From a checkpoint of a small masked image model: batches of 128.
Rows from block 10 of the encoder, named by matrix and row number. Rows with one number belong to one neuron. Each number is 128 + 24 x the weight over its row's rms, rounded and kept within 0 to 255. All counts start at 0. After the name is the row's rms in percent of the matrix's.
# fc1: MLP up (encoder.blocks.10.mlp.fc1.weight, 1024x256), inputs 0-127
# fc2: MLP down (encoder.blocks.10.mlp.fc2.weight, 256x1024, transposed), outputs 0-127
fc1.487 022 [128 128 128 128 128 128 128 128 128 128 128 128 128 128 128 128 128 128 128 128 128 128 128 128 128 128 128 128 128 128 128 128 128 128 128 128 128 229 128 128 128 128 128 128 128 128 128 128 128 128 128 128 128 128 128 128 128 128 128 128 128 128 128 128 128 128 209 128 220 128  10  44 128 128 242 128 128 128 128 128 128 128 128 128 128 128 128 128 128  16 128 128 128 128 128 128 128 128 128 128 128 128 128 128 128 128 128 128 128 128 128 128 128 128 128 128 128 128 128 128 128   0 128 128 128 128 128 128]
fc2.487 018 [128 128 128 128 128 128 128 128 128 128 128 128 128 128 128 128 128 128 128 128 128 128 128 128 128 128 128 128 128 220 128 128 128 128 128 128 128 128 128 128 128 128 128 128 128 128 128 128 128 128 128 128 128 128 128 128 128 128 128 128 128 128 128 128 128 128 128 128 128 128 128  33 128 128 128 128 128 128 128 128 128 128 128 128 128 128 128 128 128 128 128 128 128 128 128 128 128 128 128 128 128 128 128 128 128 128 128 128 128 128 128 128 128 128 128 128 128 128 128 128 128 128 128 128 128 128 128 128]
fc1.488 357 [186 142 154 113 108 128 102 140 128 121 179 142  85 103 151 136 118 151 128 128 128 144 114 140  89 147 115 117 119 122 165 122 128 177 142 140 165 128 166 168 128 128 106  63 171  84 141 134  91 151 179 162 107 108 135 128 140 164 151 128 121 154 160 111 118 140  92 128 141 110 133 147 107 135  63 128 151  51 117 109 143 153 141 198 170 124 141  90 108 128 136 143 110 157 108 105 105 136 103 137 108 133 118 135 148 117 166 173 154 153 170 150 124 117 147 140 137 114 128  99 166 128 128 116 134 128 104 128]
fc2.488 136 [128 128 128 153 118 111 184  84 162 128 158 128 128 128 128 159 128  85 102 128 128 114 139 128 128 128 145 128 128 128 112 128 158 128  77 128 128 128 165 128 128 128 128 147 146 148 150 150 103 128 141 160 128 162 158 142 151 152 117 112 139 110  67 115 139 103 128  97 100 140  96 128 160 140 128 156 105 141 176 128 128 113 115  90 138 100 148 128  89 111 173 128 144 128 128 186 128 128 128  96 203  73 128 105 115 139 128  90 128 140 139 128 111 138 114 139 109 156 162 107 173 143 128 128 146 156 140 115]
fc1.489 111 [ 76 128 128 128 149 128 128 104 128 144  74 128 153 160 114 128 128  92 128 128 128 105 154 128 160  98 156 128 151 128 114 146 128  80 128 128  86 128 101 100 128 128 144 182  76 195 111 128 178 108  83 103 163 128 128 128 128 103 106 128 128 107  94 128 145 128 181 128 128 128 128 128 128 128 175 128  85 191 146 128 128  93 106  67  74 128 128 156 146 128 114 115 128  82 128 128 152 128 148 102 149 128 128 128 106 128  85 105 103 103  88 101 147 128 115 102  94 151 128 128  81 128 128 159 128 128 141 128]
fc2.489 084 [128 128 128 152 128 128 179  89 161 158 128 145 128 128 128 171 128  78 128 146 128 128 128 128 128 128 159 128 105 147 128 128 156 128  68 128 128 128 155 147 143 128 128 128 146 148 128 128 128 128 128 169 128 156 165 128 128 128 128 128 156 128  87 128 128 107 128 101  98 150 101 128 150 156 111 163 100 154 158 128 128 128 128  81 161  92 128 128 105 128 146 128 128 128 128 178 128 152 128  74 194 100 128 109 104 128 128 103 128 128 128 103 104 128 105 128 128 146 150 102 176 128 128 128 144 152 128  98]
fc1.490 078 [ 57 128 107 155 159 128 154 128 128 106  72  93 154 157 128 128 154 128 128 128 128 128 128 128 128 128 157 128 128 128  73 128 128  79 128 102 106 128 109  81 128 128 128 194  88 154 128 128 163 128  62  87 128 128  94 128  98  91 128 128 128  89 128 128 128 109 159 128  90 165 128 128 164 128 174  94 128 188 128 165 128 128 128  50  98 128 128 183 157 128  98 128 128 128 128 150 128  95 169 128 160 128 161 128 101 101 105  62 128 128  74 128 128 128 128 128 128 128 107 164 128 128 128 128 108 128 128 128]
fc2.490 025 [ 69 128 128 182 128 128 187  60 230 128 128 128 128 128 128 128 128 128 128 128 128 128 128 128 128 128 128 128  60 128 128 128 128 128 128 128 128 128  47 128 128 128  63 128 128  59 128 128 128 128 128 128 128 128 198 128 128 128 128 128 128 128 128 183 128 128 128 128 128 128 128 128 128 128 128 128 128 128 128 128 128 128 128 128 128 128 128 128 128 128 128 128 128 128 128  38 128 128  75 128 128 128 128 128 128 128 128 204 128 128 128 128 128 128 128 128 128 128 128 128  66 128 205 128  72 128 128 128]
fc1.491 101 [ 42 103 105 128 161 128 177 128 110 128  94 101 186 153 108 145 195 128 128 128 128 128 128 128 167 104 128 147 104 128 105 128 128 128 110  90 128  93 128  92 128 109 149 189 106 153 128 128 165 128 128  52 128 158 106 149  94 101 106 128 128 104 128 128 128 101 128 104  95 153 128 128 128 128 145 128 128 214 128 178 128 106 128  82 111 153 128 128 128 109 128 128 149 128 128 174 128 110 154 180 128  92 128 128 128 111 105  71 128 128  80 157 128 128 102 157 128 128 128 165 128 128 108 109 104 128 128 162]
fc2.491 011 [128 128 128 128 128 128 128 128 245 128 128 128 128 128 128 128 128 128 128 128 128 128 128 128 128 128 128 128 128 128 128 128 255 128 128 128 128 128 128 128 128 128 128 128 128 128 128 128 128 128 128 128 128 128 128 128 128 128 128 128 128 128   0 128 128 128 128 128 128 128 128 128 128 128 128 128 128 128 128 128 128 128 128 128 128 128 128 128 128 128 128 128 128 128 128 128 128 128 128 128 128 128 128 128 128 128 128 128 128 128 128 128 128 128 128 128 128 128 128 128 128 128 128 128 128 128 128 128]
fc1.492 033 [ 85 128  70 128 128 128 128 128 128 128  70 128 184 128 128 128 128 128 128 128 128 128 128 128 185 128 128 128 188 128  73 128 128  85 128 128 128 128 128  47 128 128 128 192 128 128 128 128 128 128 128 128 128 128 128 128 128  78 128 128 128 128 128 128 128 128 128 128 128 128 128 128 128 128 189 128 128 255 128 128 128 128 128  21  59 128  44 128 174 128 128 128 128 128 128 128 128 128 128 128 128 128 128 128 128 128  74 128 128 128  42 128 128 128 128 128 128 128 128 128  69 128 128 128 128 128 128 128]
fc2.492 173 [128 128 142 149 119 115 182  85 171 153 160 139 135 128 128 157 136  81 110 128 112 113 138 128 128 128 147 128 128 141 118 128 163 128  66 128 128 119 159 128 137 128 128 143 152 145 144 145  98 128 140 160 128 159 166 128 153 144 116 119 153 110  62 128 141 111 119  97 102 145 101 118 160 146 118 157 108 140 167 128 128 113 120 100 148 101 152 128  92 111 165 128 142 128 118 174 141 138 128  89 197  81 128 107 112 128 128  89 128 143 143 128 109 141 109 138 107 153 167 108 168 128 142 128 139 150 143 111]
fc1.493 080 [179 128 169  88 128 128 128 128 128 128 186 128 109 128 159 128 128 151 128 149 128 128 128 151 128 128 128 128  92 115 180 128 128 157 128 128 149 128 159 173 128 128 111  92 147 128 157 128 128 173 186 128 128 128 128 128 128 176 128 128 128 128 128 128 128 115  70 128 128 128 128 128  87 166  54 128 154  66 128  97 128 128 128 187 128 128 151  59  99 128 128 128 100 150 128 128 104 128 128 128 128 128 128 128 128 128 166 173 128 128 173 148 128 101 128 128 128 128 128  97 177 128 116 128 128 128 105 128]
fc2.493 532 [134 128 136 148 120 116 177  91 163 148 151 142 140 128 137 162 125  84 112 141 118 113 139 135 135 124 154 128 128 135 114 131 154 118  72 123 128 118 163 144 138 125 128 140 145 150 143 143 104 125 134 170 119 158 158 137 144 144 117 115 147 116  74 115 131 112 119  95 101 146 101 123 149 147 112 159 104 142 169 132 128 116 119  88 152  99 144 128  96 123 164 124 144 125 115 186 140 144 122  89 201  89 122 109 107 132 128  95 128 145 139 117 110 139 108 134 106 150 157 100 173 137 128 118 146 154 138 107]
fc1.494 075 [186 128 178 128 128 128 128 159 128 128 161 128  86 128 151 128 128 128 128 128 128 158 128 128  87 128 128 128  92 128 167 128 128 178 128 128 171 128 158 181 128 128  98  71 168  94 157 128  93 128 170 166 104 128 128 128 152 163 174 128 128 156 141 100 128 128  79 128 128 128 128 128 128 171  58 102 147  40 128 128 153 144 128 199 162 128 158 128  92 128 154 128 128 128 128 128 128 128 128 146 108 128 128 155 128 128 185 165 162 151 159 168 128  98 128 146 128  93 128  92 165 128 128 128 128 128  94 128]
fc2.494 060 [128 128 128 159 128 128 171  77 164 152 156 128 128 128 128 165 128  83 128 128 128 128 128 128 128 128 158 128 128 128 128 128 151 128  72 128 128 128 165 152 128 128 128 128 128 128 128 128 128 128 128 171 128 156 164 152 128 128 128 128 128 128  88 128 128 128 128  93  96 128 103 128 128 128 128 169  99 128 176 128 128 128 128  88 164  93 128 128  91 128 169 128 128 128 128 187 128 151 128  85 210  87 128 103 101 128 128  85 128 128 128 128 128 128 128 128 128 153 161  96 184 128 128 128 128 158 128 128]
fc1.496 077 [ 78 128 100 128 153 128 128 128 128 155  71 128 179 161  98 128 128 128 128 128 128 128 151 128 153 128 128 128 128 128  93 128 128  77 128 128  82 128  88  92 128 128 128 190  79 164 128 128 176 102  77  95 167 128 128 128 128  76 100 128 128  96  82 167 128 128 174 128 128 128 128 105 164 110 194 128 104 202 128 157 128 128 128  50  94 128 128 168 128 128 128 128 128  93 128 128 128 128 128  95 152 128 128 128 128 128  94  93  94 128  82  94 128 148 128 128 128 128 128 166  74 128 128 149 128 128 165 128]
fc2.496 008 [128 128 128 128 128 128 128 128 128 128 128 128 128 128 128 128 128 128 128 128 128 128 128 128 128 128 128 128 128 128 128 128 128 128 128 128 128 128 128 128 128 128 128 128 128 128 128 128 128 128 128 128 128 128 128 128 128 128 128 128 128 128 128 128 128 128 128 128 128 128 128 128 128 128 128 128 128 128 128 128 128 128 128 128 128 128 128 128 128 128 128 128 128 128 128 128 128 128 128 128 128 128 128 128 128 128 128 128 128 128 128 128 128 128 128 128 128 128 128 128 128 128 128 128 128 128 128 128]
fc1.497 066 [155 128 128 128 128 128 128 128 128  96 175 128 128  97 154 128 158 128 128 128 128 128 128 128 101 150  79 128 128 128 128 128 128 213 128 128 174 128 128 158 128 128  85  90 185  73 128 128 128 160 180 128  85 128 128 128 128 128 167 128 128 163 128 128 128 128  76 128 128 128 128 166 128 128  62 128 163  68 128 128 128 160 161 192 128 128 128  81 128 128 128 128 128 168 100 128 128 128 128 160  89 102 128 128 167 104 167 151 165 173 161 168 128 128 128 128 128 128 128 128 165 128 128  87 128 128 128 128]
fc2.497 033 [128 128 128 128 128 128 206  75 184 128 128 128 128 128 128 190 128  69 128 128 128 128 128 128 128 128 192 128 128 128 128 128 128 128  74 128 128 128 128 128 128 128 128 128 128 128 128 128 128 128 128 128 128 128 171 128 128 128 128 128 128 128 128 128 128 128 128 128 128 128 128 128 128 128 128 191 128 128 128 128 128 128 128  75 188  84 128 128 128 128 128 128 128 128 128 181 128 128 128  82 191  86 128 128 128 128 128 128 128 128 128 128 128 128 128 128 128 128 128 128 190 128 128  83 128 128 128 128]
fc1.499 007 [128 128 128 128 128 128 128 128 128 128 128 128 128 128 128 128 128 128 128 128 128 128 128 128 128 128 128 128 128 128 128 128 128 128 128 128 128 128 128 128 128 128 128 128 128 128 128 128 128 128 255 128 128 128 128 128 128 128 128 128 128 128 128 128 128 128 128 128 128 128 128 128 128 128   0 128 128 128 128 128 128 128 128 128 128 128 128 128 128 128 128 128 128 128 128 128 128 128 128 128 128 128 128 128 128 128 128 128 128 128 128 128 128 128 128 128 128 128 128 128 128 128 128 128 128 128 128 128]
fc2.499 051 [128 128 128  99 128 128  72 172  86 128  94 128 128 128 128  92 128 174 128 128 128 128 128 128 128 128 128 128 128 128 128 128  83 128 188 128 128 128  85 128 128 128 128 128  98 128 128 128 167 128 128  82 128  80  96 128  99 128 128 128 128 128 197 128 128 128 128 161 161 128 158 128  98 128 128  98 154 128  82 128 128 128 128 169 128 128 128 128 172 128  94 128 128 128 128  74 128 128 128 165  51 166 128 128 128 128 128 159 128 128 128 128 128 128 128 128 155  99  96 155  77 128 128 128 128 128 128 128]
fc1.501 054 [ 60 128  91 128 128 128 175 128 128 128 103 128 173 128 128 128 166 128 128 128 128 128 128 128 128 128 128 128 128 128  82 128 128  71 128 128 128 128 128  90 128 128 128 188  93 128  79 128 168 128  57 128 128 128 128 128 128  76 128 128 128 102 128 128 128 128 163 128 128 128 128 128 167 128 177 128 128 240 128 153 128 128 128  72  65 128 128 178 128 128  78  94 128 128 128 155 161 128 159 128 128 128 181  96 128 128 101  45 128 128  83 128 128 162 128 128 128 128 128 180 128 128 128 128  92 128 128 128]
fc2.501 142 [115 140 140 157 128 114 197  84 178 139 164 142 128 128 128 162 149  89 118 128 112 118 141 128 128 128 157 128 119 128 128 128 170 128  69 128 128 128 139 128 128 128 128 144 155 142 148 156  90 128 145 158 115 167 170 116 158 144 128 128 154 117  50 128 151 106 107 102 116 147 102 128 169 145 128 152 128 142 161 128 128 128 128 104 137 104 154 145  85 106 168 128 141 128 128 160 141 128 116  89 194  80 128 112 128 128 128 100 128 140 151 140 105 144 109 128 117 158 158 114 166 128 141 128 128 143 128 113]
fc1.502 059 [ 85 128  88 128 171 128 128  95 128 128  46 128 193 128  97 128 128 128 128 128 128 128 128 128 128 128 128 128 176 128  88 128 128 128 128 128  85 128  94 103 128 128 128 197 109 169 128 128 156  93  69 101 166 128 128 128 128 128 128 128 128 128 128 160 128 128 128 128  94 128 128 128 128 128 180 128 128 206 128 128  95 128 128  51  71 128 128 169 172 128 128 128 128 128 128 128 128 128 128 128 128 128 128 128 128 171 128 128  74  94  59  97 128 128 128  85 128 128 128 128 128 128 128 128 128 128 128 128]
fc2.502 208 [138 128 128 150 119 116 174  85 161 151 149 143 137 128 137 164 128  85 113 141 115 114 140 128 135 128 156 128 128 135 115 134 149 119  76 128 128 115 166 142 141 128 128 139 146 147 145 140 108 128 128 171 118 159 157 137 142 144 117 114 147 119  77 113 128 111 117  97  99 143 100 128 149 143 112 163 105 146 166 128 128 118 118  91 154 101 142 128 100 128 163 128 141 128 113 190 141 145 128  93 200  90 128 110 107 128 128  95 128 148 136 113 108 139 109 136 109 146 154 102 173 137 128 116 143 153 141 104]