Rows from block 15 of the encoder, named by matrix and row number. Rows with one number belong to one neuron. Each number is 128 + 24 x the weight over its row's rms, rounded and kept within 0 to 255. All counts start at 0. After the name is the row's rms in percent of the matrix's.
# fc1: MLP up (encoder.blocks.15.mlp.fc1.weight, 1024x256), inputs 0-85
# fc2: MLP down (encoder.blocks.15.mlp.fc2.weight, 256x1024, transposed), outputs 0-85
fc1.765 015 [128 128 128 128 128 128 128 128 128 128 128 128 128 128 128 128 128 128 128 128 128 128 128 128 128 228 128 128 255 128 128 128 128 128 128 128   0 128 128 128 128 128 128 128 128 128 128 128 128 128 128 128 128 128 128 128 128 128 128 128 128 128 128 128 128 128 128 128 128 128 128 128 128 128 128 128 128 246 128 128 128 128 128 128   9 128]
fc2.765 057 [128 128 128 179 128 128 171  56 155 154 128 128 128 128 128 172 128  57  94 128 128 128 128 128 128 101 128 128  97 160 128 128 128  87 128 128 128 128 161 128 128 128 128 128 128 128 159 128  95 128 101 128 128 128 158 128 128 179 128 128 160  99 128 159 128 128 128  99 128 128  99 128 128 128 128 161 128 128 161 128 128 128 128 102 128 128]
fc1.766 054 [184 128 128 128  95 128 128 128 128 128 158 128  94 128 128 128 128 166 128 157 128 128 128 128 128 162  89 128 128 128 173 128 128 128 128 128 159 159 128 128 128 128 128 128 178  57 128  80 128 128 191 128 128 128 128 159 158 128 128 128 128 128 128 128 128 128 128 128 128 128 128 128 128 128  89  96 128  64 128 128 128 128 128 202 183 128]
fc2.766 033 [128 128 128 177 128 128 211  47 171 128 128 128 128 128 128 206 175  45 128 128 128 128 128 128 128 128 128 128 128 128 128 128 128 128 128 128 128 128 128 128 128 128 128 128 128 128 128 128 128 128 128 128 128 175 186 128 128 201 128 128 128  79  70 128 128 128 128 128 128 128 128 128 128 128 128 128 128 128 128 128 128 128 128 128 128 128]
fc1.767 027 [128 128 128 128 128 128 128 211 128 128 128 128 128 185 128 128 128 128 128 128 128 128 128 128 128 128 128 128 191 128 128 128 128 128 222 128 128 128 128 128 128 128 128 196 128 195 128 128 202 128 128 128 128 128 128 128 128 128 128 128 128 128 128 128  52 128 128 128 128 128 128 128 128 128 128 128 128 128 128 128 128 128 128  37 128 194]
fc2.767 128 [146 113 148 170 111 106 182  60 167 128 128 140 128 141 128 158 128  58 107 140 128 128 128 128 128 115 128 128 106 144 128 115 128 105 107 128 110 128 142 128 145 156 128 128 160 116 162 128  97 128 115 147 128 160 157 139 128 166 128 112 151  97  96 162 128 128 128  86 113 128  97 128 128 141 128 143 128 128 155 155 128  93 110 106 159 104]
fc1.768 012 [128 128 128 128 128 128 128 128 128 128   0 128 128 128 128 128 255 128 128 128 128 128 128 128 128 128 128 128 128 128 128 128 128 128 128 128 128 128 128 128 128 128 128 128 128 128 128 128 128 128 128 128 128 128 128 128 128 128 128 128 128 128 128 128 128 128 128 128   0 128 128 128 128 128 128 128 128 128 128 128 128 128 128 128 128 128]
fc2.768 023 [128 128 128 128 128 128 128 227 128 128 128 128 128 128 128 128 128 224 128 128 128 128 128 128 128 128 128 128 128 128 128 128 128 128 128 128 128 128 128 128 128 128 128 128 128 128 128 128 128 128 128 128 128 128 128 128 128 128 128 128 128 128 128 128 128 128 128 128 128 128 128 128 128 128 128 128 128 128 128 128 128 128 128 128 128 128]
fc1.769 067 [202 128 155  92 128 128 128  94 128 128 173 162 128  86 159 128 128 128 158 128 128 128 128 128  97 182 128 128 128 128 174 128 128 155 128 128 164 156 128 157 128 128 159  96 193  96 128  94 128 155 128 128 128 128 166 128 128 128 128 128 128 128 128 128 128 128 128 150 170 155 128 128 128 128  84 128 128  83 128 128 128 128 157 167 170  84]
fc2.769 033 [128 128 128 128 128 128 128  69 128 194 128 128 128 128 128 128 128 128 128 128 128 128 128 128 128 128 128 128 128 211 128 128 128 128 128 128 128 128 128 128 128 128 128 128 128 128 128 128 128 128 128 128 128 128 128 128 128 128 128 128 177 128 128 200 128 128 128 128 128 128 128  42 128 128 128 128 128 128 128 128 128 128 128 128 128 128]
fc1.770 076 [ 63 128 128 155 155 128 128 128 128 128  89 128 157 128 103 128 128 105  94 128 128 128 128 128 160 101 149 128 128 128  98 128 128  98 128 104  80 105  99  94 128 158 128 155  86 179 128 152 154  95 128 128 128 128 149 128 128 104 128 148 128 128 128 128 128 128 149 105 100 128 128 128 162 128 183 150 106 169 128 128 128 128 128  55  82 128]
fc2.770 010 [128 128 128 128 128 128 128 128 128 128 128 128 128 128 128 128 128 128 128 128 128 128 128 128 128 128 128 128 128 128 128 128 128 128 128 128 128 128 128 128 128 128 128 128 128 128 128 128 128 128 128 128 128 128 128 128 128 128 128 128 128 128 128 128 128 128 128 128 128 128 128 128 128 128 128 128 128 128 128 128 128 128 128 128 128 128]
fc1.771 007 [128 128 128 128 128 128 128 128 128 128 128 128 128 128 128 128 128 128 128 128 128 128 128 128 128 128 128 128 128 128 128 128 128 128 128 128 128 128 128 128 128 128 128 128 128 128 128 128 128 128 128 128 128 128 128 128 128 128 128 128   0 128 128 128 128 128 128 128 128 128 128 128 128 128 128 128 128 128 128 128 128 128 128 128 128 128]
fc2.771 050 [128 128 128  77 128 128  77 202  79 128 128 128 128 128 128  79 128 209 128 128 128 128 128 128 128 128 128 128 128 128 128 128 128 128 128 128 128 128 128 128 128  92 128 128  90 128  89 128 168 128 128 128 128  91 128 128 128  86 128 128 128 128 179  79 128 128 128 169 128 128 168 128 128 128 128 128 128 128 128  94 128 163 128 128  94 128]
fc1.772 033 [200 128 190 128  60 128 128 128 128 128 185 128 128 128 128 128 128 128 128 128 128 128 128 180  66 128 128 128 128 128 196 128 128 128 128 178 128 128 128 128 128 128 128 128 128  86 128 128  72 192 128 128 128 128 128 128 128 128 128 128 128 128 128 128 128 128 128 174 222 128 128 128 128 128  58 128 128  57 128  59 128 128 128 194 128  83]
fc2.772 034 [128 128 128  73 128 128  51 211 128 128 128 128 128 128 128  78 128 220 128 128 128 128 128 128 128 128 128 128 128 128 128 128 128 128 128 128 128 128 128 128 128 128 128 128 128 128 128 128 128 128 128  88 128 128 128 128 128 128 128 128 128 128 194  81 128 128 128 128 128 128 128 128 128 128 128 128 128 128 128 128 128 128 128 128 128 128]
fc1.773 133 [ 61 113 114 157 158 128 128 128 128 128  83 144 168 169 104 128 155  96  96 128 128 128 128 128 174 110 164 128 155 128  72 128 128  92 128 128  91 128 110  94 128 142 111 151  75 180 128 150 154  95  83 117 139 128 152 128  96 106 119 128 112 128 128 128 128 128 140 101 114 128 128 128 159 109 172 153 128 192 128 154 146 128 128  57  75 128]
fc2.773 129 [128 112 145 170 128 110 179  61 179 161 143 128 128 143 128 157 158  66 108 128 128 128 128 106 128 114 128 128 111 170 128 128 128 104 109 128 128 128 145 128 148 151 128 128 157 128 153 143  96 128 128 128 128 156 166 128 145 167 128 111 159  93  77 178 139 114 128  98 117 128  97  95 144 142 128 128 128 128 154 151 112  91 111 111 153 104]
fc1.774 079 [ 91 128 104 148 157 128 128 128 128 128  85 128 164 175 107 128 128 103  87 128 128 128 128 128 172  86 157 128 166 128  74 128 128  98 128 128  88 104 128  97 128 128 128 128  83 180 108 128 154 100  91 128 152 128 128 128  94 128 128 128  99 128 128 128 128 148 159 100  84 128 153 128 128 104 177 128 128 166 155 128 128 128 128  68  76 128]
fc2.774 019 [128 128 128 128 128 128  39 235 128 128 128 128 128 128 128 128 128 230 128 128 128 128 128 128 128 128 128 128 128 128 128 128 128 128 128 128 128 128 128 128 128 128 128 128 128 128 128 128 202 128 128 128 128 128 128 128 128 128 128 128 128 128 128 128 128 128 128 128 128 128 128 128 128 128 128 128 128 128 128 128 128 128 128 128 128 128]
fc1.775 029 [128 128 128  56 128 128 128 128 128  69 128 128 128 128 128 128 128 128 128 128 128 128 128 128 128 128 128 128 128 128 128 128 128 196 128 128 128 128 202 128 128 128 128 128 128 128 128 128 128 128 195 128 128 128  65 128 128 185 128 128 128 128 128  72 128 128 128 128 128 128 128 128 128 128 128 128 128 128 128 128 128 128 128 128 128 128]
fc2.775 009 [128 128 128 128 128 128   0 128 128 128 128 128 128 128 128 128 128 128 128 128 128 128 128 128 128 128 128 128 128 128 128 128 128 128 128 128 128 128 128 128 128 128 128 128 128 128 128 128 128 128 128 128 128 128 128 128 128 128 128 128 128 128 128 128 128 128 128 128 128 128 128 128 128 128 128 128 128 128 128 128 128 128 128 128 128 128]
fc1.776 011 [128 128 128 128 128 128 128 128 128   0 128 128 128 128 128 128 128 128 128 128 128 128 128 128 128 128 128 128 128 128 128 128 128 128 128 128 128 128 128 128 128 128 128 128 128 128 128 128 128 128 128 128 128 128 128 128 128 128 128 128 128 128 128 128 128 128 128 128 128 128 128 128 128 128 255 128 128 128 128 128 128 128 128   0 128 128]
fc2.776 055 [128 128 128  77 128 128  57 204  82 128 128 128 128 128 128  88 128 209 162 128 128 128 128 128 128 128 128 128 128 128 128 128 128 128 128 128 128 128 128 128 128  98 128 128  98 128  92 128 165 128 128 128 128  95  91 128 128  82 128 128 128 165 179  84 128 128 128 167 128 128 160 128 128 128 128 128 128 128 103  96 128 161 128 128  99 158]
fc1.777 018 [128 128 128 128 128 128 128 128 128 128 128 128 128 128 128 128  17 128 128 128 128 128 128 128 128 128 128 128 128 128 128 128 128 128 128 128 128 128 128 128 128 128 128 128 128 128 128 128 128 209 128 128 128  32 128 128 128 128 128 128 128 128 128 128  24 128 128 128 128 128 128 128  11 128 128 128 128 128 128 128 128 128 128 128 128 128]
fc2.777 173 [149 116 140 162 111 112 182  63 173 141 139 141 128 147 128 166 146  58 102 128 128 128 128 128 128 128 128 128 118 146 128 113 128  96 110 118 111 128 151 128 142 150 128 128 153 128 161 139  95 119 119 128 128 161 158 128 128 174 137 110 149  98  94 155 137 128 116  88 116 128  97 128 128 140 128 143 128 128 152 155 118  91 107 105 151 105]
fc1.778 020 [128 128 128 128 128 128 128 128 223 128 128 128 128 128 128 128   2 128 128 128 128 128 128 128 128 128 128 128 128 128 128 128 128 128 128 128 128 128 128 128 128 128 128 128 128 128 128 128  34 128 219 128 128 128 128 128 128 128 128 128 128 128 128 128 227 128 128 128 224 128 128 198 128 229 128 128 128 128 128 128 128 128 128 223 128 128]
fc2.778 030 [128 128 128  57 128 128  58 210  75 128 128 128 128 128 128  77 128 233 128 128 128 128 128 128 128 128 128 128 128 128 128 128 128 128 128 128 128 128 128 128 128 128 128 128 128 128 128 128 128 128 128 128 128  72 128 128 128 128 128 128 128 128 187 128 128 128 128 188 128 128 185 128 128 128 128 128 128 128 128 128 128 128 128 128 128 128]
fc1.779 106 [ 74 128  93 144 157 128 128 128 128 128  81 128 165 155 128 128 152 128 111 128 128 128 128 128 184  92 146 143 154 128  93 128 128  96 143 105 106 109 111 112 128 146  96 161  67 197 111 128 162  87  95 128 128 128 128 128  94 101 128 128 104 128 128 128 128 128 156 106  79 128 151 128 149 103 159 128 128 178 128 128 145 128 128  57  68 151]
fc2.779 019 [128 128 128 128 128 128 128 206 128 128 128 128 128 128 128 128 128 218 128 128 128 128 128 128 128 128 128 128 128 128 128 128 128 128 128 128 128 128 128 128 128 128 128 128 128 128 128 128 128 128 128 128 128 128 128 128 128 128 128 128 128 128 212 128 128 128 128 128 128 128 128 128 128 128 128 128 128 128 128 128 128 128 128 128 128 128]
fc1.780 074 [ 62 128 128 128 161 128 128 128 112 128  87 128 128 174 101 128 128 128 108 128 128 128 128 128 159 128 159 128 152 128  87 128 128 100 128 128  86 128 128 128 128 128 128 128  66 182 128 128 128  96  86 128 128 128 128 103 105 128 128 128 128 128 128 128 102 128 128 128  90 128 128 128 128  96 177 128 128 181 128 128 155 128 128  47  74 160]
fc2.780 142 [146 111 140 173 107 114 186  66 174 128 128 142 128 144 128 160 143  58  98 128 128 128 128 128 128 110 128 128 113 144 128 113 128  98 111 116 117 128 147 128 146 149 128 128 152 128 160 128  96 128 128 128 128 164 158 128 128 178 140 110 144  88  89 151 139 128 128  92 109 128  96 128 128 141 128 141 128 128 151 155 128  94 106  99 154 101]
fc1.781 026 [128 128 128 128 128 128 128 128 128 128 128 128 128 128 128 128 128 128 199 128 128 128 128 128 128 128 128 128 128 128 200 128 128 188 128 128 187 128 128 128 128 128 128 128 128  45 128  66 128 128 128 128 128 128 128 128 128 128 128 128 128 128 128 128 128 128 128 128 194 128 128 128 128 128  64 128 128  67 128 128 128 128 128 237 128 128]
fc2.781 006 [128 128 128 128 128 128 128 128 128 128 128 128 128 128 128 128 128 128 128 128 128 128 128 128 128 128 128 128 128 128 128 128 128 128 128 128 128 128 128 128 128 128 128 128 128 128 128 128 128 128 128 128 128 128 128 128 128 128 128 128 128 128 128 128 128 128 128 128 128 128 128 128 128 128 128 128 128 128 128 128 128 128 128 128 128 128]
fc1.783 101 [ 74 128 113 145 161 128 128 128 128 128  78 128 172 167 108 128 153 100  91 128 128 128 128 128 179 128 153 128 159 128  89 128 128 100 128 128  96 128 102 128 128 146 103 159  75 183 111 128 151  73  87 111 128 128 128 128 114 113 114 128 128 128 128 128 128 149 148  94 109 128 142 128 152  96 160 165 128 202 128 158 128 128 128  51  76 149]
fc2.783 111 [128 128 141 179 128 104 184  59 172 149 128 145 128 150 128 166 147  63 115 128 128 128 128 110 128 112 128 128 108 149 128 128 128 128  99 128 128 128 144 128 146 161 128 128 166 128 160 141  99 128 128 151 128 159 170 128 145 167 128 106 153 102  78 168 144 114 107 102 128 128  93 113 150 146 128 128 128 128 152 152 112  97 108 110 156  99]
fc1.784 056 [ 25 128 128 128 160 128 128 128 128 128  82 128 128 152  91 128 201 128 128 128 128 128 128 128 165 128 128 128 128 128 128 128 128 128 128 128 128 128 100 128 128 128 128 173 128 162 128 128 191  93  95 128 128 128 128 128 128 128 128 128 128 128 128 128  83 128 128 128  62 128 128 128 128  66 128 128 128 211  99 128 128 128 164  50  64 159]
fc2.784 144 [140 128 138 173 115 108 190  54 161 140 128 150 128 151 128 167 151  60 113 128 113 128 128 128 128 112 128 128 117 143 128 114 128 128 103 113 119 128 147 128 144 151 117 128 163 118 166 140 101 128 128 147 128 164 159 128 141 171 128 107 145  94  78 157 145 128 117  92 112 128  94 128 142 149 128 141 128 128 151 164 112  91 109 111 153  97]